Weights of a small CTC audio transcriber.
Training: adamw at rate 0.0012, batches of 64.
Rows from block 10, named by matrix and row number. Rows with one number belong to one attention dimension. Each number is 500 + 25 x the weight over its row's rms, rounded and kept within 0 to 999. All counts start at 0. Numbers have three digits each. After the name is the row's rms in percent of the matrix's.
# q: attention query, key and value (stacked) (model.blocks.10.attn.qkv.weight, 576x192, the q third), inputs 48-95
# k: attention query, key and value (stacked) (model.blocks.10.attn.qkv.weight, 576x192, the k third), inputs 48-95
q.125 097:459523511451534488477500486516547483472514493516526482481473513534482468486504524526486474517490504541562453487508482512517509516470515500525502
q.126 108:519532549561473493519497456481527509507481417507494460515523495504503548491508507513542470546517481471505507497513526514483505442479491455537496
q.127 113:494510552498519522504537520472503492482446479542524443474497500524474468500483494538529485547473517480512496486526523483516545500524498511526472
q.128 080:523502516442492520505467475512498482467457511518463489507549477487526495532541509496516499497529516536491478523517474494488528548549500493501484
q.129 095:534490502472536524490523505469502482487462505528517492489488487481512502470538507522509459462510532532508500459494467468478508468481494522507491
q.130 091:515507532583532470474472549497517512504518501536545515507528521484522510526531491509516496438476520506498498554514498488470539488499476507525503
q.131 100:503514480426488528511518476469485473472493523499500500502487496473492454455458524484496470559533492532501531468501479521509517515487497505487529
q.132 097:507483519536512450521488491485483505497497488521501491469485529511485440466464486500494512481469465511485503536514524462452506444449488534500540
q.133 102:496486526492479467518472492503509517489482519513488555521509502497504494490507484509484482450518516482481514525501524549492539474468453549522486
q.134 099:539465495550533470528525480483514475486480507516517509504522473505457471478459532499570519479497503536474497523493494488499528518505519506493465
q.135 085:480504480444471491500489514478491515509524467506507505489492510483530477467496504464457478569505483511501512514507504502491486505461512505498525
q.136 098:525488536556532486514512501460504507465481445518516457473552543461528493490518500479514503509471533493490499480519509500488546511520487463487511
q.137 091:465548482509523523480550554474524501495514519489536516510457489444490514468465516496478483560535491553541530511470490476507497516473490491522536
q.138 090:536491531478486503497451442532481493447462504529460514502553479492528451510537490502506504496536537517470505537525469485464535517512465496502511
q.139 104:519512468507506502476531493513531437505499519530489475507494519463512473519498519507506484516480456540491537483493446473475480483526552502501509
q.140 102:510478485523509455508521469501544499516487477478500479522510475514475457505461545497559520484493507535458481526512509476512516520524533515499466
q.141 089:505519478479480530468481526527507508546507523487493516502511533479533498534507475514459494508482509466519530495497499497523465513494470505535519
q.142 107:516513528532533447502508522481485478466510528528553529482499467495498576484553526519488516500506468495487505475501470524485508547474481444503532
q.143 091:486507513517501528477513535473512520464531517530569499507534496497520552533524478488507519558511512530493463521495491539487551527528507457486501
q.144 098:487537510489534527496532537444525525489521489476544466506444483515509513468513498550476490495517503514511492493498471489517489514534498455499551
q.145 087:495529487536524490483481547497520464479514532539491480529528465443503522481506506508494548498536549513488487481512506483472505538525485496508524
q.146 103:508486524539470488517483485543494530513563511452498524529523485519495479505450492453518521498525474507487509535478498481506482521532541499482518
q.147 088:533518535497505475488476567485490460495488493526475518514528491452484506473512476510535509461505541506492487467510499507462522510455458543556491
q.148 090:500527495514524456499512533496536469464469532529487477541535491461493496455486545520498505490523530519487536472497463492479523560489457474492511
q.149 099:497499539540505479457470500486482500519495485478454470485500496537531546457490509544526522485530519489492492470473506502457522560481458533489497
q.150 103:483497475480545544490565535450491520483477503516501491465464520511520511471527504527467435502488501488547513510483491524517538513439483500517485
q.151 096:498449503501473510510482435531474480544478451485447487467515525536502492503502486520523464511466483451509525492494527517497463482458521553510457
q.152 086:551476522484473486530462466538480472483475501537494543477549496503459501528524492479502484497468472464500498507516509522503484480468479510499453
q.153 091:502470515530435472494437439560487497520511477458436509510535493486490517509495484497542516489510520480457481484471530494475480497530524539511475
q.154 088:507507437499486508519502534516512488481541533506538483524521485480520465492494493505470486552512483509491496524488481452530459497514510483508499
q.155 100:491503505527498511499508520487460522511534495463472503485481495528524493444467486510506478511511464493508503508451490499490510509456513532498500
q.156 095:511474497522463488497476495500463503509487505471446491466506507484490500466482480525533485507519498490520496480462507495484509516456506579531440
q.157 095:484485482500515492496540497501517494477465545547471498468496478484461550499509543516471494478491492491552499518516505520486542519455468488496460
q.158 098:486497510465524484511507505521515486462468550541484508475503518477459475486520501484488518497479494501534499492519534510503527558463437477500499
q.159 099:503493484479506529510506486503518473455462519531513451462509476474483536534518520525464535534503524507531472481535515509505498472534493493470490
q.160 094:477506494492507583506531443467522526454485472498468472488490508519491474505483499514506513505502501531511518472501512494512487498537503522501528
q.161 088:536515492458511491475515503468524501487465486464531512514492482497504516469521474531481467514512497535507508483469478498520492498497473523526493
q.162 106:499501459455484531465473544503529489499499514484495499557518515466481455505490542542513449570489522485494508507504507509508496492499494486514470
q.163 101:500534514502482493515525515478497494501470463504503496473503484462518503521531443523467533500491514517502468493512493497524528506554515475546546
q.164 100:536501507474521503474479472505525485535503502499504485526500518508530465486494514470563445527506526465481547481486475476465477499497488499481496
q.165 089:489516503466552492477503520519500504525441483522507497450517521514483484505505469543517487504481528511506519491496482532493496501472514494491433
q.166 097:502489497458531479497487519497515471484495476498509482528540464448507487501535493492487490478520468534535463527521440455461498514475511498517569
q.167 104:509530519461482468479487505476494478559525471484504503520508484497536546502495461508513498485538495475510482506490497487461512499527511505480491
q.168 093:468473494543477528500484487522478513526530520533465495493526525527499514542492535465511505517457541439502493517532535513489509504499525492465478
q.169 106:505507513465525519460487451504522486527469471504538471489484540524511475494484461496538483506487489487498519464489496505483447518512530493488455
q.170 094:533469499548482487512508527498484500527492491525506512506528496496520519542494548469502505495503550469467498514517507494465526492515465471468517
q.171 098:444511504513473517519500516522474501499520515513472490490498500464503473503479511487489554485498492474508460519533501513486515509523517487517552
q.172 103:530505542529476488525511508491474502520514478477492494526516520531541477519480502477539531461511502495429506483494486518507478479535461473431532
q.173 109:536506485475539513513497543532476492479466562487485517492490510471497423463493486528502516519493500519483494496523467489504529538465488498502517
q.174 100:505507526493564507522501461539496531515515494492506518484480529553483479490523464493538450478475495484514565510467479513513463457465494490486485
q.175 093:423523497480515541491465464484526526515533485487493479506462528525492472466496531499543501525502520492481470481480522552498467485511519521518505
q.176 095:501478475534491470505514486463511486493503512505472524504469497480488526461476518461507521501493471522538499480497505530483546472484525516478497
q.177 079:492466503512527543515513501460474534447453536528518525466501513501501510492513502470509507483466470550547476519479504525499519503525541481488500
q.178 074:491513556527493475486449483483463517565484512473469456515465501497451493521536487463514523495489512475493490523497481551472509500498464538503491
q.179 095:441506514471492500496549479544537498472519515498504524500497477513523550462483517546480484473529483482542475508482518506514504498515515481531482
q.180 096:484481556484539504503504504526433521486444511518517487467535498506539515526515489500488487470487508505486470494470517502495496514522471487496495
q.181 097:509497478507461465504494515532515481541555500476454511543494516504460475492492509498514484518481514461513529500522463512520487510476515556517482
q.182 098:467500557505486504497467491487480509510487528491478470500483517459447479531496471470476531515481496490532488532522523513503514482542510495523500
q.183 086:499567586481503504499444481492479527514468517487520448510479526482471451545510464484489508525504500499480531498511498495495515481522485502533528
q.184 091:510490487564499463469522482455498496503485491508498505506477456499485521487482566491522529474531477506471504495520508520485570503458492447471514
k.125 104:469517524469499512469511517438551589517491503477462530510459497513462499486521502520499491547495511507542511510490493535547499500541527489503479
k.126 108:480489508483492498490468511450500508526523436497464468566511463503534537508504551536524488512526497471491508471507518524471467443515523490467499
k.127 112:519505526493480509494538472451522529492470473503450474508504493515471487527491504512517478519499499459539555475519527506487567471506482486512501
k.128 081:503524496513507488528517467497489493522495507517475461517515453550489523469535532530508519533541520470483505524513473472483498532537454511508529
k.129 094:525521492446557544465527475484494471494452514528503507490466502482516477496528477503488465501511505456505515471538504465465514553485484470480501
k.130 091:551495496526520528467484541449507488520529517535558540506497562484542504538547494503459487509449536485524497503514501507464529507459522524507513
k.131 098:490521510468474519523520479518504517456487526461467497505481437499497504454471498495476499541569501508509493506497469504543519500535480483517507
k.132 096:463490479482482504511502535480508512513483478470461486494507511459508483494511480467498516482478531537519524499492499502502548475485476497508529
k.133 101:437493460491470496496498514481483490483506519513485461526506487456491485450520519463482499448515546494508501517467529518452540504434491480535508
k.134 099:517473500527532487501540444475509509512476511524537473500496476529497491490463504521529488543480559520492521521534507474488502549500501499512487
k.135 085:475498521507457492521475533530510515491484462487486510511503464476485499464501513498486503518527446509521506513487471475503502464514499522528540
k.136 096:518492489531504506506523498444494496524498462529495480499512498475533536528558524482501520517493544521518501473534500531500531490519497462486512
k.137 094:562500533483506530448508526465534520470543539494539584515474513476510484501484473505478488531514471526538437535499477504485508494485546490523492
k.138 088:525505485545479463533512494498493503534490480529475486541522449537519492471529534532501509499530530475477528531515464488479514510517456491519520
k.139 103:543530484475551538480520525521493509483480571540497502477483514501488459491510504485473483556509473462488512436501460493491493509529461502482529
k.140 101:502483502541529467493524438497528519519478470500542497519491490518494495483433522508544496521480545523468541501500495477501473550517501518519494
k.141 092:492496475485475513489459556533477524503530529504462514500500523430475478532532507483447523458528464491511453526471508509526493463513491495499495
k.142 103:562494498518524502491519514474488458484478512539534526497492529546525537487514476524473503482478484510499470458506497534459530537470552501464504
k.143 096:541492528528504496498500527449511486507543515538558546521524512508532533522507523501489494554499492518512436511507487517436512476504549496496514
k.144 098:493543537466534495451498502451540506486519450506532488501417506501516562487499525529466498490525493526514487479512469513481504499466497472532505
k.145 087:487506511494488491495490514509482487508541545553502444509517501484527514511521473505473510501515526530514476496542490531450487473485508509447502
k.146 100:487507507520481502539504501503478545495534522453506498510493471532478505496439523471496526495530473517495499539460473480579476482531507515478518
k.147 083:489483498518506484485475537510476461521502506548473467515554501470532462461563457476480493485514529519526459472529494524440533484457521543482479
k.148 089:494502499470514498482516527493492490492522545525446453542521507497515493506532509506481469509494513517486496473500494523432502452502483537471499
k.149 095:483517525486497546473475465474455507531545520478471450506518477519561549462549494523484489495572539464520486477511511519478518524467478507468508
k.150 103:507517477478540499482515506497512491471486459536506517475464518498513526476549513514489466506471477490499522484516499517476572512432495503547503
k.151 094:504480492520488533526497464534471484494452481476485524474538493486498485468497510506527503527481512448485545516500515469535485552481492506506508
k.152 087:532471489509472518534492518528496487521462523521502525524549528512472465524502473508513506505457501485494526513490537477517502514518484521503491
k.153 093:482459500556448503535499471515459486530483525466473471505571488509508491483466502489536521479522538453495501526478517465528459510530516513452501
k.154 085:530540549504471467505506501513530474461495493529528486502505501498466494479475484532480502540529515512463498516486474484508498492508472511498500
k.155 096:498530505501512521519500491476450534462515480462482510461491465544513519424507509487471516522553478476499497513502479484526528492444486510524517
k.156 095:512470513550490519538508492504432477474467493519462491443561472527499501439506478514487497521502533462492511510518496482512522531450491508490480
k.157 091:470475485465515523505503503519474513459510579536479515482514526503496554533501519500482465502458507470533528546497522544491549480495468509499491
k.158 095:482481486461502500497491535526504515505534560519469551486516534500511502554525474509480510504450480525510537527485521534485528473527459510473482
k.159 097:517470527482486506466497480511495473482472541536516501483518514496500542559487503546512497495467554509503506499508511541491492494534495484454472
k.160 096:482514474537526595482518469472505519490493506478499476494478494541528492520495542504460514508489507513521506492501493486531462491525523475444510
k.161 093:508493489488510474458522543448499492522505501504510494510479511479519486502481496535503508493507491525507418481489482501487518450521486490477491
k.162 105:526528507429509471504494526508521511477496489481506530510475505502477475467490513549528479528502482485482550491491505536530485494500460507561501
k.163 098:520489485513477519518506518474496464507479483496502503495525512478515493549533507495501546475493488512523450465516521510502472430536477494491505
k.164 102:476502520473516478473492495481522510500490466512489478523482498484485480504492467501524440519507527527484552525505466496486502511523515492539504
k.165 088:497527514515512523520507522534519501480456486485502476490488530519492485510473474543506503490462505521477539515475522465527438512524514519513517
k.166 099:494484553416511542520510481493474468508468463511488500503510492462543497489578542481497465526514528529472467458503444507493501498498484513482495
k.167 102:499510572477473438516498470488519470508470419512511509508484481515505504494502493501517504526511460456456523462503517501491492527485513497544483
k.168 096:500494492508504482524469459544499518487517503510499512490523505502477515512510480460493488527475534476522598524523529494491506550493509504533512
k.169 104:488531499517499543483497469518516494499474465492513479498467513518500500520462479522503464526486511530480578493486514477532432512535576506474518
k.170 095:529442512481498443487484516485507482513502467543503518494556498458500499511514501482514486524503526484505489520527484495443551492515473503533496
k.171 098:493507536482497539564509458557489486484493526493507509476511472510489481513504495454476525511509493466485566489522514508524478524467484507528516
k.172 100:532476502561464457526498503494539517496517433491498477474529501522491478494458507479511510497504455460438523519516495490521481486489498472494500
k.173 113:514518482469535533503541521507475510480493584499494514493491495452486435478470477490503517497510517551470500520492460494524518486503452513509526
k.174 103:477535514553499472554494482548521540497525481456500513509476526525481516498469483492504498457483451492511559534463505488530462523511513493526531
k.175 094:431533477516470525473490469552490500490517507492504500482479475526489483510482537481466518502500531470494525501507506501512456517471534499466496
k.176 097:485497527466546515528482501456469537482512476475522510512508490498546526484496543474487496497522484503536454544491505546520512449484491483496477
k.177 080:475514518489545499492508520498493515447513530553533526481500498471472556505522469465460546501478466474537491515521501546508488497467496475524557
k.178 080:482504478510514496525481491505461514488498545474486436512473525506511468518486505485526483451505535462513520524491487522519471489432470494550506
k.179 098:494501527470480493493457490510544514492534475485450524506497484528521536489495495519492522543517475501494477478502530526493539532510520508495478
k.180 100:502488502517508480486526486559500483488522551522507511474494520482436501516476459511532527501488491501488497516493501490495491489508464509506535
k.181 101:498505461518469540527512510506483497521492532450450483503491481514522479514484500502497499489517520477510554544505497467522524520506503533520536
k.182 105:482526500502494530520506490518475548471521529434510441483458509495494463522463513495494478487493530470488511519493516512542509492466503494549536
k.183 092:485510513503476499501484507499489519511537501478520446496483511491487475528499503495511494491508533473479487494506513494512497466465477506547522
k.184 096:504472514491555475519494478473467509506463451506509509512519493500540514473489547461524502513493490541505457475484476541514495460497521488482454