config.yaml
model: "CTC audio transcriber"
dataset: "read English sentences (LibriTTS-R)"
train_examples: 15625
noise_aug: 0.002
input: "waveform_16khz"
tokenizer: "char"
vocab_size: 32
arch: "transformer"
norm: "layernorm"
norm_position: "sandwich"
hidden_act: "quick_gelu"
mlp_ratio: 4
head_dim: 16
fused_qkv: true
bias: "all"
qk_norm: false
parallel_block: false
inner_norm: false
drop_path: 0.15
wave_strides: [5, 4, 4, 2]
subsampling: 2
layers: 14
width: 192
positions: "learned"
init: "trunc_normal_002"
optimizer: "adamw"
learning_rate: 0.0012
beta1: 0.85
beta2: 0.99
eps: 1e-08
max_grad_norm: 1.0
max_steps: 7900
batch_size: 64
epochs: 32.4
lr_schedule: "cosine"
final_lr_fraction: 0.05
warmup_steps: 230
weight_decay: 0.1
Rows from block 4 of a small CTC audio transcriber, named by matrix and row number. Rows with one number belong to one neuron. Each number is 500 + 50 x the weight over its row's rms, rounded and kept within 0 to 999. All counts start at 0. Numbers have three digits each.
After each neuron's rows are labels from the 100 clips, of 14976, where the neuron reaches its highest value: "strongest on" is what is common among them; "loudest" is the band of the loudest frequency at the time of the peak. Only what is clearly more common there than usual is listed. The data: read English sentences (LibriTTS-R).
# fc1: MLP up (model.blocks.4.mlp.fc1.weight, 768x192), inputs 0-63
# fc2: MLP down (model.blocks.4.mlp.fc2.weight, 192x768, transposed), outputs 0-63

fc1.48:501413447533600581512501547537464508503511576565578531576456591485492470515580507457434453555454537533556534479422529504567434484504508503430453486470549483473479561588388545509547432458417384
fc2.48:518484479552473516505543460545485503565570502500453497442515463387474435536483386474524526427539490456446510581498474457581462490411501462525497452536456555638434458468491395491515494501550440
strongest on: the word "the"
loudest: 250 to 500 Hz

fc1.207:464366557486508605493520548500579571504517550606485537516454611591363498485451576509412494516458465458616524431441565572352511502479442452556513490586593601483536525487466524466522477480507519
fc2.207:439403493560399549533500444522514501549467549533461527602509536515487549535504358524458471464479420477627582494599496487493476492446418454489493493535545557454399468489561476529503460455556466
strongest on: the word "he"
loudest: 250 to 500 Hz

fc1.40:482414532625517572529578502526417527536564479455573422457475557540523446529509468452435513441439488520541461442504487544414490564473476475463473476502643503491514487490537368432564486499454511
fc2.40:618521533544513506556503495544483524477522511477514531458505479496482507521557407544524523524478492488420406542524500528534558483539562397567615475476472506534515449440594422421504490612507491
strongest on: the word "she"; the word "her"
loudest: 2000 to 4000 Hz

fc1.520:488413517517535529468584548520487539512425529569489437473600543469452419582590416541525488524457497482451518501473676573428522516499428451505539487472575470595471492529434415481617513526483430
fc2.520:477564557455519533532533527555534547474540458552463554447433410584403447493516484442509520517468456501485541448511508591454520551553472490548599509435518484536474511464504551425435460512459527
strongest on: the word "she"
loudest: 2000 to 4000 Hz

fc1.104:485508544551508568586541407515474526482487514492510521523452471474479564519573531521482495559550461389576511455512473539485500579499501509579569552463534512587473506589474503426567445483500509
fc2.104:441422579507441510558466424461488491512513478491432503518493517472406495530474547532518465437482483642437474574492526500470486469482454536585551476488469449393457479431570588605436525526467492
strongest on: voice: female
loudest: 250 to 500 Hz

fc1.412:499525493455569481454602589596494468420492468562548517520523517492512501520574573527500521562508496523469410502369473559445459503477514562456564533460516526516523682530373450456526508439427434
fc2.412:498419484493513495571544501565524516501447414541511525485464483508441505541443616516613475498541462618423456502504566529495601456454572513494549503486440544441502543534467572475474520450454471
strongest on: the word "the"; the word "of"
loudest: 4000 to 8000 Hz

fc1.42:440437532482489464451523453576480502495501548471501535473574465429518473558531526453519547495495503498487533538522575507487569436457496530340540494492476320527494515453486505503531518466420470
fc2.42:533486525484447551507500424447556521510546421499519425576455397606460568512475545528434453453509430557373455532497520507528513509463524607505436506549485497441538487481503581577461464474520485
strongest on: voice: male
loudest: 2000 to 4000 Hz

fc1.426:482398462590475622557596487501463575574582430466435408468474577476435512566522527487466457455492448449533480479557500502410553583432498477485515482514548497549529461520574394382530422499538523
fc2.426:521420585560515506493500500499520653532525428444469526528483587484412485509579422469445425578549491493483429490571486508503563524521567461515540414430510460518483447423489417478556449500447553
strongest on: the word "he"
loudest: 2000 to 4000 Hz

fc1.68:474483487470529465487420606600540485488467585523603506520466572482481410547571488491487533481402519475531556529444601531470490495534464498478530431490510447488570537502448536533552494515532369
fc2.68:428538550635492525416552421513443548530575537506481502445529483495485411511405468533457458445581445515458564538544438485539435573562499433491426504471496577603500547484498440540435499478623503
strongest on: the word "the"
loudest: 250 to 500 Hz

fc1.306:567511529438546467538493543493550513554483580476457504440497456463474541459483591464435471511614520572469464485515511481414580446534482585526558462462509454511680530552310497500582493447469443
fc2.306:518538485427453523537380528465488559467563525442526497493480461468485501459463458436502530373458476482530436430469463564522520486673528532426480524511433602595462481429550487534511560465572504
strongest on: voice: female
loudest: 250 to 500 Hz

fc1.53:488452545593508517517557483505487539484545471471564472410455504540449457555505513472519484570508435441512536452486515546480554619394488544459532553493643510529547551527544460430484476425479470
fc2.53:557498496526471425577502471465544524487507473479482596543504500442467526529509354500535502501540484466424391444493428519509487587465526445526579457453470465569469409477531464537543524597462528
strongest on: the word "she"
loudest: 4000 to 8000 Hz

fc1.487:578520468422481563442549565516574488536477509594552568472450491520429491511548478508445465515564463500421568524412491489532472501397504565378447537459534555529590578538425486509588461524427464
fc2.487:437487492484488526521448450491487559525524477510328542498496461415488487531400473489503484520474518474562461507522488481509486553595448460554402450523580605440462474508539463536447507516541562
strongest on: voice: female
loudest: 250 to 500 Hz

fc1.365:422380556565469593546527470532454517531580518511530455418438571486500462544561513575550503465442383438572490435496524494474514532473545415474529523503517513495454492512508516454520462473450439
fc2.365:583506437484506473525488556516468550551520574463490572479552501462540478581521380521535540484506507511420502560586517507564554469515532528585513414494459557469510445402526442490501611593487465
strongest on: the word "i"
loudest: 500 to 1000 Hz

fc1.603:582455421522657593481541535532437468499524605597444533573467556408511455532548506479513484575468553457549505502424507533582454550534488410541469462415505604508444537563423525531584434428481475
fc2.603:492519437520479472504515410529570491473597463494468546477532442492509483488479395494540571485494496459505527507444405455533405505389488523462487569556498481647516486454484451525530460464616429
strongest on: the word "the"; voice: male; the word "of"
loudest: 250 to 500 Hz

fc1.209:510481528529578537505449470507375471463534524520556539492527544559455488513433542518517504592487469415495511496447567564500516563438497502495508501484586589562568517493542514414492427437600501
fc2.209:444464467545482459545466489481572524530447558484541592531453497571524503484521512490438453530405474513534535430533519547528412599500380478492497479593580652441525469518552603517506532515507517
strongest on: voice: male
loudest: 4000 to 8000 Hz

fc1.646:505416539577548549558487564478397552495540518513476540473512552433522426520484506489493451491385479505586476467541520544461438547513478437476562493553544504455540498546547497446473449437510448
fc2.646:550537432558552482442490483568527474546563512467471577472568446458562400490465386432548540489495513417492472514556379435539476499486502463503504525465480548542473478494535404481427474463530572
strongest on: the word "i"
loudest: 500 to 1000 Hz

fc1.280:480444495637541596564568512502439566522535456460469482470505558552425518523428535489449434473487424430565492488555485508466507600411453465466485532558570538546528520503605401417541404508564532
fc2.280:578463584573499466493496527498520586562467490474459555506494560475460508524565397476513461523566495438521408426523455511498606535538509423520523467479502504598478472506525378534532455511461559
strongest on: the word "he"; the word "his"
loudest: 2000 to 4000 Hz

fc1.643:482428554524563603522538505555408534488570552543459495462440583406506480494565601553481459497487515520470486537449560542539477492522534487566481490534504417504460506585501561494566402413476386
fc2.643:499513441531494469488521484553547460529559480517491484516488463440570524462532371569531516415560468474420482533459430433565463474409539495441475486509444547527486476457496416574498499518513447
strongest on: the word "the"
loudest: 250 to 500 Hz

fc1.767:495471498577558540501546477510496520510545509447578436456445523551443440579547492553449476517427366436421531522530524553448576508432481505500559600482586517559501524522573419462595506514497484
fc2.767:550488524607460458556504467448483530526469449481496478511458496507444516571540388506540435505552466422493453439529410481497489545505592501584536517489539473509452500541524529484514455508477540
strongest on: the word "she"
loudest: 4000 to 8000 Hz; 2000 to 4000 Hz

fc1.613:445432599575491599529555520556418511452528539460558425487515571504499482542538484533467510481458418466574489470485524565532530597508498460458502518466591434498468507536575440416525432412506516
fc2.613:591514514496534470542497545478501476536468468527495521544538418446475525511533376525515526583566493550392369505506494531579558563574530390576557444421488550526499477433520472446493481608499533
strongest on: the word "she"
loudest: 4000 to 8000 Hz; 2000 to 4000 Hz

fc1.137:452468543539518509528492623539478605475497558539492522557467564512450482525546520509462459546475453493554465477465482524396564570504516490481487499479494374481514602526483520393482485320471452
fc2.137:482491473562502543542500479520527541465482533486412566528399531452495545483531437520514514535495498436521426476492515489576461493547520413555513420449506625533438434514516535535492541555561503
strongest on: voice: male
loudest: 250 to 500 Hz

fc1.126:527480530409523521441543618507517636494468541574458588511525567452499481540533525507481480464545511472550456456422554586574454521502486446538477522522486475547462488491407465518608480414510444
fc2.126:522534463528492462405446433569530486476431436513526381543509458580407515507539502573465473526548489486489554553475470434459405474473540548388391480555451530466601551511459515561506415502598439
strongest on: the word "the"
loudest: 250 to 500 Hz

fc1.17:462456492439444494484506583504534495458433472469490475370463487425527425554518603430512531540573500576503540538533525487437441441478514575467448497515501399489488541421549571494455540438461442
fc2.17:518551547460541549537485468496434473419596537436506511557461557435552505475519557528547534543406523533410420502445480479537477463490510504531533507504499572297489425485524516525475586497516431
strongest on: voice: male
loudest: 500 to 1000 Hz; 250 to 500 Hz

fc1.4:523508456458546548511553450521468519485612428501509490564482511519496523624596472478579508476478411479479472517528499519519437522449561538500562515395485454571509510482445452385500513395504428
fc2.4:530561469454488516430520431477585471460501464543491535546544421592537496485488588585520567477518475500438448418493494539521456536599471476448473471464459501625496468513515481485550495521505555
strongest on: the word "the"
loudest: 4000 to 8000 Hz